A small CTC audio transcriber, trained from scratch.
Training: muon at rate 0.037, 5300 steps, batches of 128.
Data: trained on short read English sentences (LibriTTS-R), 26041 training examples.
Rows from block 3 of a small CTC audio transcriber, named by matrix and row number. Rows with one number belong to one neuron. Each number is 128 + 24 x the weight over its row's rms, rounded and kept within 0 to 255. All counts start at 0. Numbers have three digits each.
After each neuron's rows are labels from the 100 clips, of 14976, where the neuron reaches its highest value: "loudest" is the band of the loudest frequency at the time of the peak. Only what is clearly more common there than usual is listed. The data: short read English sentences (LibriTTS-R). In brackets: how many of the 100.
# fc1: first MLP up (model.blocks.3.ff1.fc1.weight, 480x160), inputs 80-159
# fc2: first MLP down (model.blocks.3.ff1.fc2.weight, 160x480, transposed), outputs 80-159

fc1.478:111141102148135159148153095122142133164132093159095087128142124112109145092108076206113127128166142132118103110122187115116121138107135087158180113119110195140076130148169139132135132151138158148126113114099160115170107090154128134171144181
fc2.478:105128132104142128079134134142104141147123134135110082153137128105112141102080129135186118148145138105130098165148110162126130160155123119098121137103099160122207092146116167138127117138125092140105082100110102149140079146117109132142124160
loudest: 1000 to 2000 Hz (61)

fc1.26:136166153142103107139099118111147162100135130125095144195130156107112131105162136114114136134116113147108129105150146122113122119107162114088117140106137103113098108123114139123152122110115156144125136127099100188141115137155135173153133153
fc2.26:126126161121144167124150109115159159114123118148143152125134115103136145101131076104129101159194134100137122154178170128144160125109079133131154170149144110110130139090111133160153102158121099089160116155137146145117133131146125119109159155
loudest: 4000 to 8000 Hz (80)

fc1.294:113127122142120137171172101104164131130151128125098143096186120145093155158128135154139116112100195081132110122124102145158079103105125117155113138148121114160135148121127116119128125087134114104118150122100158160129125099098135125116098147
fc2.294:103114117133169159151109093127140133123083161127101099160120100101107087117124129123129142155134146095140119146172122118169100126137129127139127112104114124073158116138074128147132138114104110132094150174135115111182119115158104133127110145
loudest: 1000 to 2000 Hz (61)

fc1.432:094140095149157179142160128114130131093131126130108118142147066144128114133133172158110108158061112100140099141128107123115120111117109115127105088134159173099153138099127145114103158125191105117078160090123127117138093128112168122111100112
fc2.432:120160115114148177148084085088185120144145101096144153089107126132122132117128179139151131168162141154120089119154120137122122123132113094163114135114113136142100077110101120100113104142103122154115150093122121130161154154124135136105173134
loudest: 1000 to 2000 Hz (45)

fc1.479:124123137070110159157168137125129100129088112158131146138147147139168129159143128138122135133098198119161153092139111127160111124139138062157190129097091126134131100160147132165127133136156105115145134164096112151060143144118128133177124118
fc2.479:131109119164141122194108131131096107109124116156121108131114122179135135107152148148134170126190161147132159132125154102116107116100148110149094109108120145112093095132126105130125117084137157136106150141145094133102144169124109131130133126
loudest: 4000 to 8000 Hz (44); 2000 to 4000 Hz (40)

fc1.84:118127159083111128131162138108115131104130119091180139163134123164135102106147122144128111147092116156177134084118166110140124127143121084083166117123079145152129153126136110171173127146122129150155124143152153111113116104136124096164141127
fc2.84:095177148127084112135080122109142090129102137132117137140108119146112132145093128137123153112102148166149113086122185090093149132125141141141158137116078113112143140155121167168141146166140156115126117133156187105113157116118100071104136126
loudest: 250 to 500 Hz (46); 500 to 1000 Hz (29)

fc1.2:094195124130142107119145134088109125097108153135192138122146127118109117147125119132098119106144138137105125126123107107140144145108135118116153147131102119106178107125125092151146133138063111139053145113128152125094122107106156134100138120
fc2.2:122106150143138139111131158139140135111112130115123130121132106108122180132107136122120119059090101144126143157165093106094105140130085144119104154154153122148133122110093092121165124116160143125100142121170095126104138165127150138148171113
loudest: 1000 to 2000 Hz (30); 500 to 1000 Hz (25)

fc1.284:079156113126140137125109123147078158090086130087122130113164094138146124111138148178125127116148146118126139142151122093141133103150131119092100059118171180125166165134136092142116092122125114118120167155106152123122112152129111108138161106
fc2.284:129140104107153157152135114120142154097147113156170122100102090150168133118189171131109067133152147122129125118109177129157129094096078085129141111101129179130126142126137110186129105110111109131113109107108150132171141126125125131109145096
loudest: 1000 to 2000 Hz (32); 2000 to 4000 Hz (25)

fc1.414:094107154119139124160108111111115128111067097137138120105109147125127132177144152148145127115152139099090136113105142122127147172107145131124126136134115121117070135111129162127153146105091144140117095068108133096149127164156121130126176118
fc2.414:109120106150134144124129082163130118162088107149141201171158125159143138133134171140097119133111117113138122112132100155159101145129125122106137156108165171127097186114133123145133139125127104114136123112110108105144118146117141112122123115
loudest: 250 to 500 Hz (38)

fc1.126:112133149169111138160126101092139118147158114132106132119125165119123126143064144113134085183129114125089140106127126125111140132125127140170130124117130146118084102135155125102124120146127112125142139105083192125146103120078153126184118114
fc2.126:095130081088186140152121143164138136120133141132098136123146148155117133154101151087135115159157149154144106066107137127136108149067135130153101103129181157174142134115124151098108065096142101132110136153094124089128154120079130133183102131
loudest: 1000 to 2000 Hz (32)

fc1.342:104150141115157075136099141131100102131125084101111149169127134130116201150128162124126144111103076126113114152157092140102164157113147124095110131131126085119104098151099143102114101117171167126146166151137122135140149108105108101099164128
fc2.342:143099125110117100135135148121090117114108098094148146081134178127146136088124134124115150128167130172093102141107124113108090125138152123176122145135125131140077064109125112092155137132086137129113155121147216132126145130101135117144133161
loudest: 500 to 1000 Hz (44)

fc1.214:163116123134114099137132182139118133118134133105132103119135123102098146085112148130103142105095130174130121116115116133146153137126131146125146080184073132107139133113101128129180152104126091118059145111158105165096186142075098136127120138
fc2.214:097107123118117142173106133105134137069082128107126117127153115127115105075078129126090143108123124102137104129145152143156154144134118134129142130156086101121114138085118102097131145094121101151157170108188110167146175111147164144128112158
loudest: 250 to 500 Hz (37)

fc1.132:160135147123162179125127130132141129128127128114161118122137142100154126151125154096132154108127127125132101141134076124119168088136153079126059148145132139130114111105123105130125179128121156102135106115123120079138110137132149121118092135
fc2.132:076104123118132092144130136138133118141133102101124130119117103121138118186083159134189173107134101129161166116124127144136120117152161129119121127132163123133121137160144142104095105108156089151109165123129145161128123178142135159171171120
loudest: 250 to 500 Hz (58)

fc1.207:144116124110139125128173127145131129115090154102121133151114157119144128134171141150123157149119116114122100109156116096140161111127167171140128148064092135137125113156155133127174119089095157172116142145127083134068153181097082081124139135
fc2.207:111133173169111094134151143140132133117107115148139101171132134119143089090147138147121119163127146171119148123144113146173154133136143141104099158121136123106150104154115118127087140108134154127132124080160120110102088074153129115109131060
loudest: 250 to 500 Hz (31)

fc1.353:123125106139128121099153119104128151115133154138144112115186123112132132104140132163112105136128154122115113097152096119136072143132194137129090093142127126142155143108125127141129128130135182116120138137123113136147123129153109069139127109
fc2.353:107141107124125118146077135108145109143115168176144149116125143111093101116106151108128167110125146168122127137135135141158168141111133140139085135130180119073141135120087133068115163120116150173139094136146115100129127178157168138113136121
loudest: 2000 to 4000 Hz (47)

fc1.182:145133187126111102136082137117120095089142161129106145150166128109131129113132144153151126129149160154103106126109145150137138123133119116149112135140158120147131088145159086108113154096108168097136133098109112156159118142129113126081106145
fc2.182:168147154122160126133131111100105120130121172132128151167135135074144129109155107135110144070151136109154130102156135141129143122097155113094145123111116087096147128111147081105144146127172151136106159157125150122128115130095122091132175131
loudest: 4000 to 8000 Hz (78)

fc1.434:127132132068112129076148138144089119127118147069132147136098148094113128166078155102173107136125138129150115154107113105133145108118141129183157097105115141136078125110121147119116134115112134161131139167144151123124116132131139177145139125
fc2.434:111120093121126137108143132131135139171163107103101138115141153119146107130114126124141154112145088160122114103170153122158124106111106135104132139119085077139162136134101144131178144140119113146155102186151116149129100127107161121156136081
loudest: 500 to 1000 Hz (37); 250 to 500 Hz (32)

fc1.220:134157132153128118145124124125163135136164149131159124160135149151096131172127146148139109135109118109088144118107103115156110112117115117136139114137126147155146130140137141097132078102100111107121120132127161150140106083119118113172081149
fc2.220:082135124105104124174103086105160161130083138135142125144178126144120138129147171103164124139130149147157142109093172149069121160097143116137127166111114129137133125136165133086153123125113113124145134133154112138135119111097115134144089125
loudest: 1000 to 2000 Hz (32)

fc1.396:142139132096140122142105130166140088157092138170100151124132164105127169133104100152138108156181142131111137109113105144146156128087098165126130162100115127086116119141161095214159140140149110160110120109109142131135132081144152110159123129
fc2.396:127171110139150117113076142085166143118146161165120115108094109139154121117102164134100117120084125154147158130148088140120108110118099107144121099124167144102129139122146071120146097158085139121098136140149116139098100140116131099129160158
loudest: 2000 to 4000 Hz (86)

fc1.380:094113118120181128152131129162088083154125094185162139089144126130136137135116126130111136108139097124141138136128102125167133133128109141172149124112141175145162160137128144112132124183173105136138136123128136092133119102178175159116090122
fc2.380:138125119152156134115129131117121144137105075130113147117115142074109162142114152107156121091129087165135132097111126163108173111114122125137191144094138172153141142122144153159124129143097104128140103113098131100118120152107137087095144117
loudest: 1000 to 2000 Hz (48)