Weights of a small CTC audio transcriber.
Model: 4.09M parameters, waveform 16khz input, arch conformer, activation gelu, layers 6, width 160.
Training: muon at rate 0.037, 5300 steps, batches of 128.
Data: trained on short read English sentences (LibriTTS-R), 26.1 epochs.
Rows from block 3 of a small CTC audio transcriber, named by matrix and row number. Rows with one number belong to one neuron. Each number is 128 + 32 x the weight over its row's rms, rounded and kept within 0 to 255. All counts start at 0. Numbers have three digits each. After the name is the row's rms in percent of the matrix's.
After each neuron's rows are labels from the 100 clips, of 14976, where the neuron reaches its highest value: "top examples" is what is common among them; "loudest" is the band of the loudest frequency at the time of the peak. Only what is clearly more common there than usual is listed. The data: short read English sentences (LibriTTS-R).
# fc1: first MLP up (model.blocks.3.ff1.fc1.weight, 480x160), inputs 80-159
# fc2: first MLP down (model.blocks.3.ff1.fc2.weight, 160x480, transposed), outputs 80-159

fc1.35 103:117160170178126104119100168105146131153127096093183163092119132087078055162161095113090105122109102164129112106163077116159104132134141179182079086126116124130183128135094145142154128063120133157141110109138142096161089157048136134147198164
fc2.35 097:090160159086145143135103064097127124157163133082074100179121173147121070147126120161159076194102117095126124112165142140153143125132105112122116122104115134101119070095135099123148093108152112168077073168151116091110103130104114114095133162
top examples: voice: male
loudest: 250 to 500 Hz

fc1.122 104:162141150111082138130099127111126159091128183148130179140222181064178118097151092107109113099145128121054094094133107161133106102119168124108155099143113108121168147128100085117168152070084181099183123126138162134215118150136113149108110134
fc2.122 096:189154149144125100141115102096148096086145153142062152101159179101125159156152144128157169125185096066136115121195156115099157135119132093102154175108157079118168118132180138127169152085108190153122156161188088108164133105114123088118134168
top examples: the word "was"
loudest: 4000 to 8000 Hz

fc1.302 128:139137179129099090120122139105143093134138167138147139099154110109110125150166108097113105100185157129072069099181095194071131113118118140077121113150158057148112087079095117107143085078115171157131192125138138204165181176137094102126165146
fc2.302 129:120141115109114125084067133093185095100141122123112155133151095058139228144170137111129168166174100089125091119145105187159141125083092122085213254115156115132151155154098132155122115114152123101134140159129116149139156137170099110130149129
top examples: the word "was"
loudest: 4000 to 8000 Hz

fc1.244 054:176152151074181114095113120139101125130168034107154166159141103121175156104135115164127160128093138108068133123131094099156123125144171133125102176126085131174107116121132121091135113129126183108132190073173094108148118124086124123031164144
fc2.244 055:074130083068091103133108098180107216107143154134076133152101127080137134076171153145130131161118127124072123150137124065066079137147087143227129138076106100125107082123105165130137146105104134065142151118132166136140169139181134061136138118
top examples: the word "i"
loudest: 500 to 1000 Hz

fc1.86 109:130212112108149185084156134171126159175109142135124227178187138125099082165126104120138090128078162118103136170141135125145173127124118110114136148137145135082169106062131125098016134110120149137133146160136152107145126076126114174103106124
fc2.86 102:152165131104161119177120117101177114095185098177131134056135097085091090208121176104075108106171118120123101165087120160105162146052154123165133123075113136143110061092102129112157117117151119171161075106088132123225086156066159128159142114
top examples: the word "was"
loudest: 250 to 500 Hz

fc1.71 104:133066097118101149101100166150167156113187134151173158122113125121193142167172142126139131161077040171146094115177058116150118127115089094143148144110098149166112116149112147145090140134128124148093160110189122154080105147208148155154057086
fc2.71 136:139087151158103096129101166102136122131138051118160120110074091149117117131107125093136122127072118127092102127150103156122132154084175191124106136138129174087172152115119163145115136127134130146161154022167154071177131094159126149150154173
top examples: voice: male; the word "you"
loudest: 250 to 500 Hz

fc1.296 040:136159139113108133137117188144140089101138125064129125135132113131099094146136113192134079160128131096134182084083114141132125169167085064169153169115108164124129142156154092141111220094169081091118155101080134102154059121116181219176135093
fc2.296 041:166145141125202074148142099154082134157095121101093134150070142110141113124082097106182074135137172121138118082129148097120126114128099042155090055235119136167111141146142140128087155106088132102116061115120141125149138140149133074180095151
top examples: the word "to"
loudest: 4000 to 8000 Hz

fc1.459 073:156147103126163102140164157151103091157111118136149130071156098116209122111181046147151116147123151104119113132166138161148140143164114141117110135076144090123124086079133123092173136095156189103135156047140093108177154075123130030160112112
fc2.459 069:124114139113124137152074095150127095156117116101065136177202113143167137085101221090140145079140115129124101127102054114079061127114116126183069167155155106126089169101159116054167112139121124068153171142186163065115149100128170108115165152
top examples: voice: male
loudest: 2000 to 4000 Hz

fc1.457 116:124179106143084121061134151105127175115077150093150156123051119108123097113135120067111079077159106070091149088132127130130131125131183141154198126239140117167126106118070168147150076147209128128131155151076133140075121145136132120097143143
fc2.457 124:125176113073145160116127138172125091133094118120172090079119080141130085148141111122111116120123068156182102099119148105116170124136157156159167216194123120118157134146095046114115125197112109133154135064178097090133138199170154185103152153
top examples: the word "was"
loudest: 4000 to 8000 Hz

fc1.443 083:112161153187131137104124137065120131094176102175113179078148135125108135178130165124134118082135124147115095137080080145091151120113154146147152110135128118127184102148133134107116092131123055147123160003112136118183076159075139186137126113
fc2.443 091:177130110140154154139131142122138068058167106112138145104091148168145121200109184151121099161177104117174142138064158116134173167152146132139058145122157116118069097104097158116146146095146140124139137072165144144109074123138133117136208092
top examples: the word "was"
loudest: 250 to 500 Hz

fc1.255 114:198089179090094145152064171135173145142068138118174119126119089136100124180119097158127133125112109152170118118136146114121224109119111111110176109109141111091108100151158118172110105121143078081133110164136236114157127108098112096130121108
fc2.255 118:142105069136118143124131182100135128163134171120091150128120105128124099119142092146083116072120107138146095131098111174150151154103171123077108051154104130138138140160115133138094096086141113083130106122123172135126113123153103208154096191
top examples: voice: female; the word "you"
loudest: 250 to 500 Hz

fc1.140 053:136146127092155126123105114171138122081144126121061141096160076135110090153134124173120161091162154118108126130134193143114162094123145038168149087142124136086161171179155163154211164075061122132100113176127139120117083139128043101142110106
fc2.140 049:120132108086145164166117114173069142105109112177141128094109055141133149148149112196162134134149110118144177101129152146145157114106112102119126108104117147152153204166106054149172152124165093139085143117106099163214112091098122135156184150
top examples: voice: male
loudest: 1000 to 2000 Hz

fc1.258 076:109159130156116111076086143088102169097124133140178125173195065165144124094161126130118110153159155153063145141133070122094134123087161059154106103103156111148118059103134098142113153186131184168119098080129116141126089157103144128067140142
fc2.258 076:120184022097163183139086144111076153135169099143112095103162108123099140201133121143142135123123129067114087121087090131085085133092116134070109136214168087113164131174115109136043123073132103105151150195120125121170159136197121200148130170
top examples: the word "i"
loudest: 500 to 1000 Hz

fc1.47 081:084160132121176156134092125107110144122167102148105157136083052123102228148124176163136110116148151136125061141102139086114148127144150108160140094143126129085144100109097173183085116091142128224123111129083126129132096114069147188084142117
fc2.47 088:133075154120115148142132091157150146151114121167135131045136109145102105141120125082168081195146136137088129118091083146110172081148159116075163136141178088105074079090113117046116124087136166201142116130151161085143126148122145143148141157
top examples: the word "was"
loudest: 250 to 500 Hz

fc1.420 067:129164140166141102119107171123098105158090123055048096152151116191145129086125145137078142164145110169154107121165167119134094133122132174086080123191153145116119103149097083117186088100166131123171189096135145050163142186106116120167162105
fc2.420 066:112132159102111093159141091138077154161076118053116068115121169124138179107176152179158087159058142200153123147145159132163132152143112082204132082129111122117115088137138115136107094136084110118073116118104135100121153108130156106104123135
top examples: the word "i"
loudest: 250 to 500 Hz

fc1.453 124:104117108142113103090119215104098137139126163094088121133138165097095124131135105160176140130164131164146101135110090095110073125097127144144157177114105099105108148175101155155139135160120197126114133137172169105146143121094084146123120082
fc2.453 129:122143142086099160168115157130142159099118086115106077108141158113126151185060094207179128148105183131155176054163111103113103167102120092124143150126127142107121118146111154105116131187096131132143072151193106133087115107048134154132171102
top examples: voice: female
loudest: 500 to 1000 Hz

fc1.195 114:111085152152180139155097116100154126131145129143090138147134106118174208119116176129151138132136148126132174174057131127077146156106177145111114138135069121112104162146155073128108126122145234185111103118116112066164063174166118155136126135
fc2.195 115:132109123166110177091131141096168104149153138164131117095084158077152121132105128102115063092141081081112151212141114151167138118169148165101150124163093135131065091062143131148043125149133101131076202092112097091105093143174117151147145187
top examples: the word "be"
loudest: 250 to 500 Hz

fc1.98 113:133107120142189132143153147132130038170200154117120155138203106140126124113124181140081151152064130169085096112096132127058109125105119146167109145099117155118130168082081122113138157180131083138129117131127102075158157135104188098118148188
fc2.98 122:101083164199138116133103112099165156158173129092123137109101172120109133100071135156055151161056129181101051129133164121122151136092106127181141162138158115132121205212160084114189084149101145108093109135184122147095148087137166137112120121
top examples: the word "but"
loudest: 250 to 500 Hz

fc1.107 114:121139174120210155119100121128173080094108123101159132132111146125172131124092149075117123189069142163105093099152154111161146147054183134134103136163087158099156118146124120083051179113154134110208112140105166102153080070088149156118073112
fc2.107 122:165168145115107101179088120097152166133121108101182129088134086133124088143085136137128115093176066127133143137120135132097120070130167122139170153147086073153142144170127098092097156077159157131123093143102147087170124135134184136195113093
top examples: the word "be"
loudest: 250 to 500 Hz

fc1.416 104:099129116102135157150108130157128139102142057073050161134141134116070147121170151182160149063115062156137137105108159150182118115118070132110089140126112118124136053119139124076165149121086163100125142067138093122097168112134188114075122183
fc2.416 102:041143161102078075129093141075143120080106087165099110159122184111158071136172133100135131155112100160115105159103142113060120128154115069133058046126130152163136091116103097133059100177070118131157188110185123112159160113131141074122205153
top examples: voice: male
loudest: 250 to 500 Hz

fc1.403 107:189151147129143111111124177121136121132095117130091146189136139122105123135166152159098121123066104213122072128078093077085169125132162131151078143136127142124112135110156162112117179147084095132080088163076091151136089124075177125128132138
fc2.403 109:130120113134167086123193130101138129147240117083126152080110186130104141095101122146091134121074195139094136121115139059172148163129112102112114148167114099111106144154168091129157056110138126105110164129196149153103146144091167088077081148
top examples: the word "but"
loudest: 250 to 500 Hz

fc1.390 085:122209131154147133137101084093131151094151082095133164136178173174157122094122152089141141181140099169143141080096108136160104148167125109102171098141074112146164135084122126161127150135171134126073148119055072118148049084143100146135161114
fc2.390 087:097065091128113171136189134118143129133147106085107138119080132198181149177134174191147087143167095114162138124120114112194122140099125120160138126159142127144085151141115170113119121202134129145173087089123131140123104109131109134094179134
top examples: the word "was"
loudest: 250 to 500 Hz

fc1.139 105:126131153145136134108151155138080129110124158122183066093116089137083067142145127137071136154109132058166170156162130145150072116143126091131135104086127118191081139100164128153148146173139110166178137101114134122140143101073117111122133128
fc2.139 107:125123132141145120135184096124096109149133177175182120144097105070093160184087127126105091116083179184143057155100150119127094151145172079144137116171163136162111141154143176141136175122142100145208104178135150089125162130098072064116083122
top examples: the word "to"
loudest: 4000 to 8000 Hz

fc1.196 100:107179131131115132100145118098153132178075131057142129153161120169080147118107097116128135153088133107138095180090132108036128139117170156067119083151142191159094125147137137076195103114094103138076079140131174087142124158113171123146189116
fc2.196 107:089114166148112154117108123091131146173132111093154083165149118116111125132121178097092097141097135098096145179113159108094186121105188176154106102132073128123165115097161161150160140132128176174085139146118091167195129121147099209042122131
top examples: the word "i"
loudest: 1000 to 2000 Hz

fc1.168 109:110123126151129137074211126102135144146120110106134136098112145120141191127143077103104116070150082103127117085177059120169129217127130077100147153129124147151213088141153168128113120117148162148138129135119169106156133066154203132140082126
fc2.168 108:117188133100080109166132160147109109168112130077134098131133063174120151139127166092162061072073121100140092181134088148166143137152144101130142148080129069103139214118093108102086083163136145109035120152111120114140147146111124167171153140
top examples: voice: male
loudest: 250 to 500 Hz

fc1.348 129:114068069113126170174188110106163115164160129100134107103121179139135156160148165180143105147102172168107026103159099141116092081124058075115139054096122185088157163167143164137105158123169187135103102143159131133131110182096147139143125143
fc2.348 129:084192147124170090171123098056197170139144134180100105145142139142119132078149156153161102146211187148162115160165099162111133123164088137125148131116105186113154181097076130046138110074093105127126106137141088117167084134155140155111178148
top examples: voice: female; the word "i"
loudest: 1000 to 2000 Hz